Weights of a small audio embedding model: log mel input, width 320.
Rows from block 3, named by matrix and row number. Each number is 500 + 25 x the weight over its row's rms, rounded and kept within 0 to 999. All counts start at 0. Numbers have three digits each. After the name is the row's rms in percent of the matrix's.
# v: gMLP up (gate half) (model.blocks.3.mixer.v.weight, 416x320), inputs 256-319
v.151 088:452502482466495554518504481488487461511437499501455491496495465533511483482490492503531471479514434502502506526467495469505497544458469500512508481543492514527496466526487540520504485496477445
v.152 100:511530493459487521448524521464460478495529511516477551506483482490475541555468484506485453491502498491537463477445499529507490480485488474519470474498472494480499478531491532513539486502491457
v.153 085:459487497527527505490492532480460489494491515528533574539471510486490498520474491510548454443491488494482516444519533458487501494502516491500484486481487493502528474477506464479473492489452512
v.154 100:494547521519523547537482541497508509538502491512520495478508500521495447512542466483463512491495485490490517463497480484506538500484504531523488484534547480533498454484467480492500489497470498
v.155 109:480494508471485500438467520488437482510529463507493543531480490458529501473543503470463522542469511523544487492512525491460464522482513454518487495513454506470487485456504518488500482532502513
v.156 109:481514474506526537515502503551512492495501489490512483495515508509510493468495537523508481483492488506504461505489526477502525479522506502562507512497499436475499472520483467536463485459540475
v.157 102:477474527538465507528472464492531533459507514471518476520515487526491487498483495523531476477504510500536492488496511507526469501521471480511462463530535475545500461500470490484485501465527496
v.158 108:499497536489499514501502491483502512495468522485494495500515465506478496494520495498489518552493458528453457487496512483507493486525493480472491471519501493522501462468524459459525502481490500
v.159 107:471511495510487499476488489485463480513485482464473495503491521500547515478500506474516509471467507515497492453475479470421517498490468528513489505473479513532478508477501509507498513516489478
v.160 104:532516494483483534478485545487484495517477481485469500512462499536506496527471507495520477507488467493514501479494468510515496467526494501517494514500474531516486462488456487463502479504471497
v.161 094:522512506552483533456453509471468516504515507501513465527485489451466464483507478497496541515508512508507536493483516522507471486492495496517567486532462559496457510489482529485533503510493493
v.162 112:478509490458506464479494495485486519525501478528475458482482512493470483464469480464460535529466522503471519471519513533521493504486473509549499507532487475461501511461507551480492488510468497
v.163 105:511452514514480501524548501494473554519500528487470514490484465489490534493513533504525549459485459513482467514451502501490485491503492553460505515501520521527524515467514459471502491453514501
v.164 085:548474514506522470463504503505537502506477527497504469465469503482512464455531510478519522541493517487506531538464472494511466509454528549547517520496470505500512540516501526503510529516500505
v.165 096:471490488485490497515493496512502554514484478471472454524499473506506514500467482508501486464551455473487489478449457494519488489542460503481492502539522488510495437485478501498495494503472489
v.166 119:483506481493468467568545480491464479501498554491476473500468508496489523505479510502459507532500493538530476477523472515482503526510473455488468501481508534510499477501491489466481456522471550
v.167 115:514518483518505498489501431529537497500475453518523506515493465503525503507493503479514473520548502499533491506524510479526506509481505493506495489499540517477501471528528491554513481497500487
v.168 088:440537506504517501547485488516498504527514509495527502504515497560506480499502483520468495552516484473480499477482486492524522512541489550451500465547525463458501468499492491514464473471501497
v.169 084:491486503494528482530490529518464497495489463479518468495479528503474450481565514485498477495454500558542530524475488493485505473506522466525518476506501552509479509485580509509494492528500436
v.170 114:544513444481546495513520528496453508472519476482499510520489527488536462520494477505509510488497471491538478443461518473497532504461537478523458498488470504520532439495528478530502480486502464
v.171 100:482513485528525468512523474526508502522529502504526511516512471451524518516505532488511501490494449511458487474479489464497506503455550534445504506492488486513514533535515468502516502508521490
v.172 105:552488500482482507495488517565481494510510434531452487523496520465516475454514480505503565528494507485569521476485537505539509511479499532531496485474510473467470491477489548513513502526481498
v.173 099:488479519497478515516503559488496508540540522494516521512502476560545463513490453487498517517486515515501504506493518525497497510494504496521527477525504518497494482487489486458477505490460497
v.174 097:496499515485500494503437474488536523505453497518499470477479497483500491486522491502484486540470473492484508532479456506493491487462509550504499499499472473528482566535464502469474503473505547
v.175 104:523527510514476525488440528473486541532487476509493539516453510524539470531518495486474461528493498481464489467497486531477492506460502504515463480470510537477531484475496492495505492481499512
v.176 104:541513461491519455493525502496497451515512465497519510545478488484475502504541469488490499513439486498498516493509476502523459526466494469472483486492459517510511544494522475551524504475499490
v.177 086:493525474455475528469520454475478496512539518492516485512506427563505540510490453485495547499501496495500522421551522488513509490560481456506519524540504500514522479485488525515497515528494473
v.178 086:491532512498517519507486501485494489508516535491504524488560513481524521499510479522481500444506492485528489483501518509503522463474465521459457506514492514524492499501530493495535499468481464
v.179 119:476516484465482461518483544476495493486492520478506467468514531469498491502475507471484521512481502499472503543533497534488528533530520501512479518448464507473460509504461539462476504507476489
v.180 100:503450464507507507532481484480519490537470458517466498549475518480492470479483507447487516497512502532479520506448529513474501482470555496500512456509521475479477475517492543484498486544552487
v.181 106:546469514494517493507519517493478494534498521522483529517510513463473519525477514485454545469510490497498491474458491488541503507472542510494500466510496561500480484489497472496524507489478484
v.182 092:502505520473498524494486487490477484458453456474485508549456531529509523497526504459537491527499514492530481480486483473523504509499510495455504478515482497512488486477529486495513498474541457
v.183 099:515527460479512494516478538564428480496547527458491520535490467513517486506492537467491444462477464506562493462476469513466528500508486481469458520478534511516527446507540505530524522448501481
v.184 120:488505523556472479540517511549507512500510494493531543533484516469517521526536445522534505508513489524478492505460512465488487531519521519498446499485450515508502538504524486491496549487536490
v.185 088:499485530495508539476451466502478467501479476437510498503489451516499482534502470506479465476504487496471494469523459491535500540474507499443527488489473520545529497481442488474495485486489481
v.186 118:477507521508511516496481508520517498472494489525528505502489474525534512500550519506531476512506442488493460484499533455504479492528501504472472516504505522529527518464541480526535530532522495
v.187 101:539476494515482497516478411499510515451509504501510508500497450519511470503457485507488494521524473491509493548488498486476492533497492523496507475529534516516491508519519544527517510494527544
v.188 103:483492529501488526528537529486489542483506545499515519503468496526549517526492472552503440489505477427512493472481480489525532522499472511478516485518485459489501480482527458498454495487508520
v.189 117:465562511518519467483535497524503486478505471510498497528472497476505485507534495497549494513551493505545481445532489447497475518480489481485506502551486524532482492536542485527531509482486489
v.190 094:520490528462470524477497522497471520485509489476506520518471538485525505518494472474508522528501573519508475485512484507541497497492474475527519490519488505489470476545539555525509515532463485
v.191 105:506471484527491483502539521478427501507527459519493519521491495519486504545494466479481472480527501479482542437512516517518536492505506479501543494498467524494449501541492474510513490512517500
v.192 095:478494516508461514483436500497504470520511524493502480482501496513529499504536478487474490456497490474525480474476530455458480538517489491486507514529455489471516531487515505504509506476531488
v.193 084:501526482462489531507499506496473509483481492464509506484437534544483477489488488489510481510511487490528499535512506507512488489515506500463543463495504444449477497494509506422510487523506509
v.194 092:486495466517505511523508512507488492520538516531512533502467460481475495504492490519510498492513478486511502478486512496485509488480499504491512506473511528565495466537492537503508536510552469
v.195 094:516485507524498495509504503509528496527500481484497503552496456491521511518506485501522496498467490560489465516505480478496489547481550522527470502472523477513530496484506473473495499495515499
v.196 079:516512516460524499501526512484498520484502477482541529484549508460531514501515517482522511550419465503492484495506507525539506469517500493522506483471498504445483523522541494507476529534489514
v.197 089:508485517508513511490492509464524501487515501461494497504513467483448528490504501520497507457531507519469508496520470511504510487499462508517523489503512525510508484490504470474466458499482495
v.198 117:515529523481497465478518453533514481502491482497479496499474455480485479477518483478488471526519484501529482506479500475516519508541502488534495530497510524495484532504504535551538472496537463
v.199 090:465496516497483481477473495511499491531481504476478478540499494468526506505526546461480526535499498536536490500506441503562477473527490498505498493518478488516513521523487470521530492536565480
v.200 111:505508549456486526525453528498480527514500508497494498503529500482492471527455489528499527513484475494494495512478519509504507514519499509458461475501492522541535471495541441511513508518504507
v.201 098:473552473481497550507479491486485525501468516472510528502499500495515501520505510480506519484463491522479459524461545471514521518496522501454473507526502483524552487474529472492456489464491485
v.202 087:476534470481479505504493532511465447563533503499497521526488513465501508471522506459451519501469517503459487477521473493492487565453518558511484510473489469483510515502501493524485480488496521
v.203 096:522514512515488471532456452523545491480521451460558503476495533517514502540490474525524492518469458533496470513539531501476493483503526510528498461483530502519489494492481536492493514441519486
v.204 102:480513486476482499516505495495466520500490449474513517521484475506465508495570527516492506515473463446496495509499434495539496516492493501475554483527492498531471507476523475468521520491527515
v.205 108:496479499485477502472518483531459469475510486477468505493476493501512526467497482501491502507508485511502513485439487484512504508513460510498476524501491525550521443470528495505519483499486488
v.206 086:468513462530531475501496480497482513515501490497501552466513490513501453538473523544510519508498476464496507532500472510474468486544468518491525478465489540556481512500513502506508496515511492
v.207 097:507504493497456489498490536502479530498501493504520495578520491461496509498469460459508518511484520487503528487491488514524538487465520468515487475478499508488458508470516504465517517533470515
v.208 095:493544499470512497491463505536460483504447497484493501496504494500502542555473468470479517491510508500489516478492496497483466490467461490450475507526480512497409469491510467497540498496498503
v.209 103:546457461469495486480522497486530520540497448551487493474493495533498495495507481501516476451515490520487451522488494471485448454498491530505470480491506497512489505475518512525442489482498518
v.210 101:513498494480509498496488482513477450547449499522497470527508467434468473490473505514511491486490504531475512501470490512564511542480529471515478504529502495482453433529511500525510486503455458
v.211 083:501485452506525523452477488478508504505444505515462512483504512504464496461504496519507525503471532494447507532492507510511506469485486524535549530520544504489488541487522516466552506511516504
v.212 107:473480488514485541484521526514438464488518531488502512518467517522447499504490510496501477440516513511565517473492515465449520524511506471505484481536465469512506446484495459482509489473487529
v.213 093:494458520461449501528479505478489498503475474472470522524485473494456484500497534495483509455497470498432498504529499529512495503514510481482500483539471465526464481509505460489527476519469512
v.214 108:516504498474500510479494509469472508503444496491500497526469514490553490475482511474461506504509532494514551485469485510541473521462473500538499460510510479499438477476514516513511490525515480
v.215 103:494490502497494466502467515506480471502454533506497521485481503479513518503458507459489513528517500491519515474470511512440482519539505502458477530527499474501464496517469474530491482496523514
v.216 095:508512505485481531481494481473437516494518533486531531493525517484531546542453492541478497494465505522498484533484514469484540505529522506483473472472506532509487459486499471538473513498480490
v.217 125:507520483517465471492488404544518493537479484484556509528514490449525484496469520485473516498535451507493499522531461475506521546479507490518502510472507525508500539497494500502534489504529484
v.218 107:525531492485478489486516580529467492481481525530472540484460523495482553491490483456492458518510531526550476477455509484517544474513464524522468497476494510515473476474507520519557498499498521
v.219 091:484476517505485501509525561515513500506485498476499547495507526469484459480445472493501520491506527553498477460500496500505498522522480505474464497512531501525502485496524494484531469509498479
v.220 101:540483465504499488479453561523494492495536490498475486506508487515494469493507474514487528537485530527524531500490498517521539474507502489518507514500515534493465493503506495454497537520480471
v.221 099:503513505499507492496533504504521506530523510544531506521515505506490501516474507546475508484498500445509495461491477524514516519513541511464516455464508525523524514492525519477492509538540485
v.222 105:497503505484508553480501524553410480481482534479478487538458500526506496461471493515516493465494512489526504457486461504473516513503476466478522507508448523512512468514525483485465479482474488
v.223 108:505493520478491509466487494467501522519467503516470520515479503513507490496493490461450520481498531548510568466448524513521503517487535467496542462516493522469443515524553498507493543482480480
v.224 114:524508483487450469468459522506491512532521436535508514523503510478493498482467535462496504495495544500525520487502497486504500547490481484534474478502521515464469443512507530526508480548498502
v.225 095:471474532498486495530508484526498541520498499498519510484484488483485491518536462531499501485487440478521464496457493485502508496518487505474524449495521468494511474486516480549484506477508509
v.226 101:490522492445479539495487503490463473504498520488519505500484465511466520494525495480475487510483512481499526467436466469500538502502488501491477484492462540517487435450501509560486497499469515
v.227 110:535518457529510515509497493477467508463518491501466521506476476500501463520483485546502475542511481491515484494479513494509534456516508501519503540505462537521487430459512499525513534486544493
v.228 084:542528520479449533460512503523517487526498484500465517488443482439499496526492518465504494505467516514534516454463510527497532483529468500510501501478495515501482514538524547490526553503479521
v.229 112:510467510534514487482515474478519474518499502514529487549494510529516507483486466507542455468502460546571526529497519485496477549474521443528491491509480530534470510533460510520565485506505442
v.230 096:482492509485528526458508533516473481539490506467533510506464523505498516467477532497469501487471499502523497490519515469448503495487504509510476487448530482513485470513509506534540519478484472
v.231 092:486471496480518467472460488452489514475492497538533470564509495465540517486540459452473506505509475534550525542483520482546501511512520468534493471523552498520504520537492523493469503519522514
v.232 116:523498495491478543493516508481474463511536510488481511520470524503523481482486491474475471494489493491516533496478537479508515530502478497496521510484477501502454487487501490521502478456477528
v.233 083:465534505502531515503505500503498504546513484540508502521487511526496500479513540508482530449494507487468500499533490507495516529478506464512491463499490506449518499511494527475439518451503502
v.234 085:536438505492510530503479516484495530526530479506526515545483482482458475479512501521472500438515498525535527494479530502482449513467509506512478492503509520491517510499475502525535446506471505
v.235 110:514504468487481493491535462502509477490526490517451481492484496525493526480471474489515454488515513530478488497509509477487500444475467499528477482517519485466554508495481523472463501476503571
v.236 088:513473512544505518524513507509485511496451483478478554536484456509514486468469468496483487450484481500512515470482504509487512502490551499470473476480549539533488473506470490491501485494475514
v.237 086:489461492486490495495461517482498510502507501522500543497512542474524488513525497516468482531524551471487482525502471492540511524513528498478462530480475516523463520479542491492495478534483522
v.238 106:505544508475558498457492514486475535508462465501471492517443495497525460490507492468479502521506526486525506459512487479526526529471525520546498472504498493478480499513460549533514497539480462
v.239 099:491556503478512533468538503489462490465523525514486513516479483484546495508477523507534473452490513501495504459501508522537503488497476518533508502503488505506505460519464502477489472504514482
v.240 081:498494534529478508522494481489497485458508515511532507546492469461484524501535492474477479531508495497487517531512497508499513514469528492493466495482530498516496509555476455498521489537515462
v.241 123:491508515561501459495524512526505468477524515506519519525490469473494523541553486482507486517469478466522509472485476488540484495498501523474547520534510523508509533503517516502526509521512485
v.242 091:493505463490535493482522492487474485500493521483508508524495475521496519488507477461467475489450546445526476471492495508531495476485484510491457489541481466518545419493509502483475492486471475
v.243 093:502503534523514452547519512492536517485522476490529520503553473493530481475548469463510508442469518518505432503499518476513481543425505520469500512520488478536500469487516445486490483509472493
v.244 099:545504500535474488463442516523484525511495489530481519534465483507501492485487477499512510541476531474518526499515515529508533508474502532537495472512517556471440500500519530518535503501496482
v.245 083:527512527461496490492486486490491541529470490515523491496489541497523486471470466528548521537476498512480550523471516499470493465494509478500463527481499467472487507467514528503511497553471496
v.246 088:506511517530471462488474513465490487524499507494538502534533489530521535560506473480499438496501473536512506502506537510480489479516493504503456481512473501521516471492500441523511514491500488
v.247 098:464473564459510505493495481446516505491443541453513463487472543476479487486484533520524538513483493481460525482482451469482515528474520511444506525496530476496475475516515522471502476495499537
v.248 094:472458512522492461551485471502508534516509527496515501501488531464477504472505530519512488485491502490506488506542540479491464489504526581438490505486478504478468506492496442519473514514505555
v.249 094:476518528507529494513453511499463481475523492481542531528490544446549532533485456508473494480491465502483508498522545502508513510513453512499462469436534477487482483528492504488498515491551516
v.250 091:490501461535505492477510444477498500473534480511494512502494484545482523495456484525544463472546527509485537494468529482494523481498533493507452472537530537521490498512483501519526466463521507
v.251 100:463562515476480537514516497531462506484508503516519513505498513498544565500491483541505542489464490520525517475520499482508498502458499483482537492528505493524497467456506491555493486478488475
v.252 107:548491503505473466525484495480565497479462461482513471457477511506507521514501534475474529465471515487472551536514500476473528554503491486506539477496488502493484435462501512485483483494537502
v.253 094:474497517536506519510552510459453545510489535470497515520469464531509480492489494470489488464495439470490518481498466447510447502536490542459531471491516500515535478465516461474469540517497510
v.254 098:489530466502505533488488515506454485534518509541533537507487540492532506503511487502463510499470481530503477502505515522498524508464515448469488474481546518526526487536527455506508483515530494
v.255 093:454475520441494505494494547498484506471515494493465526493455535491523504503482493473502544529495502504494481446499505455528511515526475517525536514524489506503517505477544497515481516436480481
v.256 107:504467520468492525514493504481489490511478462528507514551510493418539504472474477470453496515494519531535495477476464520500530527501530491533535464472455497490454499512480483529523465529482462
v.257 107:474526455512495453511524515503501544495508490512513509520489494477554458519526511505522523510516496465527496474498440485508510511488527529517473495459475508457498530538488510502561511513527482
v.258 104:509483524539454516470502498439516504499511503514471516502465456526505491489476481502505499499498501500531445497458506507501497490503487473503532448538530503532473509508493455545501461499525473
v.259 091:494461472541488513531489426514513498504491505502506525514517524469482481482525488486438482464523484530463513488524499495473457490494519495509519520515515485499484495481481476525494484517522500
v.260 096:540518510502520475460479534494465508512523491523492517506471491505553482484508521475477510498494501531526519450478512532528498483474517485523515486515478475485454499511500455535503512522486486
v.261 089:503422518507512471471455515459487524483526514503468460497485525495509506488488493501490496527525532488521508496495513470477483483489523505505585434471468499504445478518529532459529505496532459
v.262 092:467522503463471499497450515457474482538452523505490463506473503502445473512522517484504515495467518495514511530533504525502487548454497508535491487496464549480480490455516569491489469512523471
v.263 107:537532472465469500462479544547478506496489455509464502519469516479528500495490446500486528500509494562516538503494538508504505497461513479534542497496494533483483521537481510474499468519511466
v.264 100:527507513518535462473511524480481473486509475491462487534462490492503483511526509479461535541489547509510548473491479519509495566497506492527487453462498488430483520505520524479510488530488480
v.265 103:482549529496508539476489537475466499515495484521461468505457473522471484559503488510515470465505519517486479468488506504522537489517490563517526489505520493492494499444457447500482514464477513
v.266 117:495528493509533515518519508473488479519504515470535526498499497500509501542557472561555478537485458478533492510480480477478483492501516493482483522508520507509493520479516526491497530548542461
v.267 097:470467499475510508477513522518518521528520501507474509507471435542528529487527493484529504471506493499501425421505512518512510468550528494454531503486481489520459461490513476498490523556496481
v.268 101:508473550479518513531545490459486521470495490476507506512517446471521524507569470494544538471527499505521477493509470468483501530483537523508525467528491513483504494458489514524545469514512493
v.269 090:489519505489503500517524523497436479519507524500475539526481468487509503485460504511459485497490501463515530437489466509512478510521504475510505475507470453524507441519467519496483494456485487
v.270 095:507555511493479557493461513479488479489481516485484512489495487518505474515487442512481491463464503485515501488512509506483522521555483488564550509506500469505522430502522492515490511481494476
v.271 103:511529514495498505442503529497471493499516485499474554498513470539535454491493545484443508488519502520509549482480474484493501534534497494542527474508516480466444449505471524535506482513477521
v.272 105:510526448452516493509493534507465453530482550534530483534485489503476500522457501474487525505492508495522494478523488504516505499509509501461451487474503503479535459541480513535502496510503527
v.273 099:474481496512492508525461498458511480490511442492524496468502473461543495481490447492519542478499477481516455496501456480505504469547513531497521444523502479546518513512486498503493492526486475
v.274 096:568520511494499500528493477490479500546510476496523539502477496522512460501521447500516498468478446486502507509449514494502506489509502528436514452515500475535465468467539494492533525464514473
v.275 114:516480499474533517487485528473491536525505476533475506545480512488510495493480501452472517499446522507512516444455520523508502493515527476527509460473524538490476503502493495483499510519482480
v.276 115:476496494490525485469437536457496524498511550508509536497493516517534463501485497504525514504517480500483539540507518515523505516490489512501484542523522488483464547527510510454523495493472444
v.277 091:494534502444491557481474495514464485510441455455440487499508503540485533488539533488514479484509543456507531497467490461486457497502504475504493515463490462478482480461468512515555468506520490
v.278 100:504494467445508497541488498493473502470492489438500488464481522463492485543471523460458540471481506483507454467477517523490485523515530485482494493490512501511506454539487530505532504480499536
v.279 088:538501448518527483473535529502454459484495500502510498498468498510481549481487487434483502496523505539492488467489508490505532481519482522509497490530491508496490449470494546495511492504497461
v.280 091:493494538505506510526529483496518491502504483454513490474481488503491506507483503478511480471493483485488511470466514536511478514508499503456504485535490497485489444510490505523516435470506481
v.281 112:499461531519489470481477519550484547494499446472504473493506499481463508511518509508504525487479443475515482544469461504487489482529513505488499498498513472517516532476536491499517502486489494
v.282 095:473525544493519504536485552474422470513493488478545496531498508502510458521496464508500496472496492480477505474493493489491541532472508533480483515467501495526493459476524458524463481442495476
v.283 096:530566489477466497520472512456445492510529501506483524506495474529473524463454504467498483456517500480527510455461526501490486484537483478456476520508487519475522470464499475527486497499445492
v.284 095:517492455496502487452523511492517483524477489471491488494446558438533489479456478449520495528525497534494533482523492497477540477496467502490488485486494477461477562531481542496483462496430488
v.285 100:571522512478516505518486584527512518495544518496471502506499474455535544483534491493461519490456518545503501459526494522523489487473487495507483466475512472539482481537519511455508464500516497
v.286 090:532503525457488507496515512493488446498518529506490474475500474496528473529482536494470496504503511472502509483512439536498496497518475484472509537481444487474504500502506514539521492495482494
v.287 088:513515499486513476484497504501467524516481498505460529519506503440482557539514521475474461466471527524512468512541487516525478514534505495503487498528480492543482493460484457519528523517493538
v.288 102:499464536498518527457493485474488482500507484505447495483508510482526539517514475473500437440492489539523502482511551504492479477512490510508484504505506501511489482524480533512511464476508507
v.289 092:551506480506514499561494537475518514514487478455468487544469511517520499473466475503471487493497494515496504505452517528488503475482498437568563473451442516501501509516465500488491491542505491
v.290 104:483494553476460517539482517466478497511539496464483496501475496478506496466494506489482523462485481468529511461500478459510467534518525516533482475503514500504471441477509473506502499501479546
v.291 093:550513478467501496495468515537514536529481483505531511554513484462510480524503488507473538523521524480505533452464467523506474524504530489499550510511516541462472524446524539473465534516509470
v.292 085:420518501482449487470528515489457474524477526529515428464482526489462499500505522459461544531508463494489459492501482467470520478494489524478532516484493497522517488498493530489512477487517520
v.293 109:503513488482484526481488551481443499535504504566504558514468517517494506499487531460492511477513510537475519483487483505482531532491463504495513529478489512517523470460473510530506525490486499
v.294 109:521473557509498485537492500483493511526495487488494463511516475507517526486546520534488519505482439467536478504468494512502474518487494504519487522540528461512504468510470441523492475523510562
v.295 104:503512505503460532500452491497449471497523482496485530476495487489511498486444474458478477477463488484509478458482494493521495489515448506504488514497472496535483519488511453481478471496483520
v.296 095:490486472501506531479483561497493469497488505529464500498468455512510494488519514525513474480498468497512509491483461520516491493505478499442524487517471525536487471448472495483521496441452523
v.297 120:458511498464503510492499487466503528491499535510506488510505548478543488528498504510510509529490510496463499529481514508521541463511501501517476547525524505469498529504503533426461495518486458
v.298 096:513480459493513523486487494513465511490524486434488531492468483487485525521438486467535527513517474503512497461506483491499490502485499445526491517495523483514507500483489521537466505482533508
v.299 088:493474484506512520469527520502469473513513520460487533517494563476512504543503522555510528460496511520488499490538476492566510506531485496470506510488495508520496494515517502512488490502502531
v.300 093:499493447483499518527452504449469523529526560528475511530473511530530477446490497513478477453442474510525469473456496487503506495528500475532470493511496483489498465502525526469490483502484497
v.301 098:492523496493499527517493473471475502465479474480516542477474508501511479509475517512523494484471496493491478448488497496544514499463533507510479509534494482535502485456488474474504517477493514
v.302 112:530483514497500492499491501487472472486527450527486497566515495483502509512484480522515529506516466486517501469504467460526486506492500477471476521495498574478490446465522474516474516495518501
v.303 094:473482491528472493502473512543510503520539472501507530508470518485475472519517487448476502504525589525493520472526519543516520504493556519493513442508529489497485449543497505449535510531522544
v.304 094:529465489485497510489503493504482507500531544459517560473512484488512479503531508517498444533473536487529478503514531538519502503460532500485516525517506487476445467494490511500509514484476486
v.305 106:450516514495511544471500535503506475508481454499500517540495478498475516514490431467481472492496493527516489475474497515507512533520475484530472459522480531538504510486466503536522500453511516
v.306 090:519487482506483469510483540497512527484535479504504491462507493473483482483514486459509534498476504468494542502469465491516493485507502500560520481493506504485502470520524510488516506579495506
v.307 100:517511497524521513475520489520507548491502520456487518536521489512530513487527512469508544475504523469513517490515476456511483521510511491518511459480517479516513486464521525444510526514472524
v.308 109:464485482486503443508517519514481478508501511498491522476479517474493527517508501454492511475481513521464517556506514460504516482489454508498459523432468501484458454468511476482480461498475496
v.309 093:528469530495495515473487530516508500512506488484513553491504498509525429515486509517531513534521498496514517483532495477492477467524484487512524510569488457470443505464520509513528507530523485
v.310 096:512473475465515494499489525501520503471484515482543482481467557485536495471479490503463511524461492520491484496461491526537497513480455482483469500518497473453456516493531484448496506518462461
v.311 094:436534497530474513483478523508454489504510519468496512470476524518536522481470490506496463498478543463502565470483514501504531488502469492496503485487499493514518483471522500526523502459492515
v.312 097:515469468479506502504521468497511483488492490489468545479480506494521530487515424513523474463490500515545517494501530514479486466491542529534485522525515480503521495482450506524477490449542538
v.313 097:524536482466471506462508518482463505471544512490514492465500503504477497531466472496512495429472516550484509469493501479494511511521443482526472469479464534546480512469479490510497499444472495
v.314 094:493485494512483495457510528518484453508501441512489511505509553486501487502505470491514507489505518548471510472483424511490505540475507497535508489477535503455493505523507501506515534531491503
v.315 091:506443498504493474499478535510457536494467484490510481539532498493515484488460462455529522510536486483504515476463520535523515488483512525511529535516523494516532517509544527494475532478524449
v.316 089:477519487519513478489486507483493525493490502447508560437518507507514484519550493497508517493491516505530488506502510513484494523538510605550488500460505476525556471481480481529502538473543527
v.317 099:512481428508474522493505489502512518466479508504500532490518492484519502483503467482503462501543429495490465471501475508497509521513485489448521488467481531517510464508499464501536503510536516
v.318 122:485491497478488530476512506479455470490533500494455506500470499506473543496451475522514501495528483541526449476515484480532475525498475520474457532484490526517466445497533484536499497462487541
v.319 088:517492457485510497522475486534493477473551455477496506508498568475500504476495500514481530535508510505492513506503489516477486528472534503469473456511491485515486477508517503530505526542488510
v.320 096:497491513474468523539490510489495548483488490463481526520440525510488522490518526517489483498495513456528502487525503525538519505540483471453514482521499479506493481484486429518521462507490483
v.321 110:503471512497448499462501489478522496553535489514487540529462478501516489486523481479506517478494479518537511451483492494489499551483531495522462502453492500515482526497523539519508511543513496
v.322 106:535547523444428502471481528476512536494495467522493478482496537445491484472492502493502497541533483469478548537490486488482495459484461525489496527463536479492451449488508491477506498422491531
v.323 105:529480482466471494496497531491484486508522483509500527554490488485454524470515523486479497510522481505535503499458506446525492536503523499520450469518481499524476509528509485498477464502475488
v.324 087:488533515483512494506484507514509483499538488516536493491503486509512480511500506499477504451554559527556492478461512504484508489498519480492458480474472472483467489548505489546503477479444451
v.325 099:525508490513498451484494481461502508507536529492504456501474530458506483509518487480488549545513500484502571493475522511505507463517498517501538545438548506479488511507483554500483572495531496
v.326 105:483497483499484480484490528499494523531504467498480509505499466486535479467507536496508497522531498473541523471513459513532506550484493494523533482477522520489497485485489513525528492505506512
v.327 083:478486541466503511479493573507479521475524477457468530531522461509493517512507469523491500488494522514484503481538465514510519490520489521513487516518496515509511491473537501488556500529514428
v.328 099:454531519491517486492488528503522512473498534486526535510505477463532471491505507517476507563515428489496511541495493490506481517519522493465488518517504474503549523477502478480479494469501460
v.329 098:465477482458493508467470509497495513501429524537464464490481500497487477517476505495498514546485495499421517522483528505499521496500502545491480500493502476487513513533491524435480509510471504
v.330 081:510494506492504578512508488502481527532525546483463486475477513525518492493506517557529546452511532447504488497507478511484491481472478510515487545485501469560491490521483503483501498512454507
v.331 094:487499521434540528496526515484475522491498459529508505534499526482536493498518540493472516516498526516570518441518520471493509520482515533532474462472518504489522445468488497512538503515501480
v.332 107:533524520472510510499468502500424522503490489489511524531498510470508459521485491441473470503515467518515509453462471479535482562515531484476491520504490512511456506487490502522513476494514479
v.333 095:516533495504511495502483518473499449507502479463526515497477480513478472467499499508508508467483496521500504487505492513497501529467544443453472494493494515545484427447520520443464469507491525
v.334 115:509482535508506474463462549469508553530497478517469513544522530491547513531507476484519511489508553561515511498497478494556530473450471530554509510487539499483490473507506551502481503569463475
v.335 093:512468549476525522539510515510501541460518520526475481508521488513525489548446529519485488526495515502523479507508512461514459504497528471506505522471508518459488496492457461500449498477481519
v.336 122:499485562488519515519524522514501552495474491493508522479522463529514532513581488525501466492439439479520499496476511477517502477532509527433492491508521516475523508475530481478499535500479493
v.337 106:516533497458512526480495527490456521450462459502503472555469521481537506465485489484485499489453528535515541494496501505514512505541491496548492426497496473482507499520507513542510508512510487
v.338 093:513527480512484515494503517487497474489505522520528513510488528512477507540524480523515462439460442486503505452456502504453506475497469493492506494519475513532520477485514522521504528495476480
v.339 083:507470470487536531466477520484472514507517463458503506497489516435501478501508490475517469517523506480489503485523484519553469516501507486526550481461507503488472522474504486536546468466494484
v.340 104:491463540531500509513506539525515520516482480482457486514513484481476482546502488522492505459488468449480485510544520524541534492501485525459481487515465528517495502493496480512509507532487532
v.341 108:524506506442486517468501509482502513521505474511446512564489512475467514486486533465461515476490496505516488496480509458547529532479491480533528492496508496465461471515491498473493488506498496
v.342 099:490567512458502516467502529489509474483485502535470539513488480490494471489439466474469554496506537495490523499474485495527511496491519484526477507515477532466459492524489532535482510503462562
v.343 099:498465459522479540508468556507514517489471489495501477480485566513506505532508487492505470483494479518493522508493522502501485533482518524510552523503488500504479501506511474447510465492494508
v.344 094:512499501484509535496505499440446503489472460489476505546480503499518489492498506524514469478520515504538504479473534500522512553435510503547493471471509508488492454476523501519509492507530498
v.345 099:470511525492493526445498471554507479506502488522486508493516518524518540539511505456513525527491487545513454445483462539542511502486507504529486494472524519492513463485476512486444476493498493
v.346 118:473455529473440522526511510510502538489498502453460466470492441480484533556507513512544499435510484500490484491479519490476487457517492476468493485502510473526485520489491526544488505456482530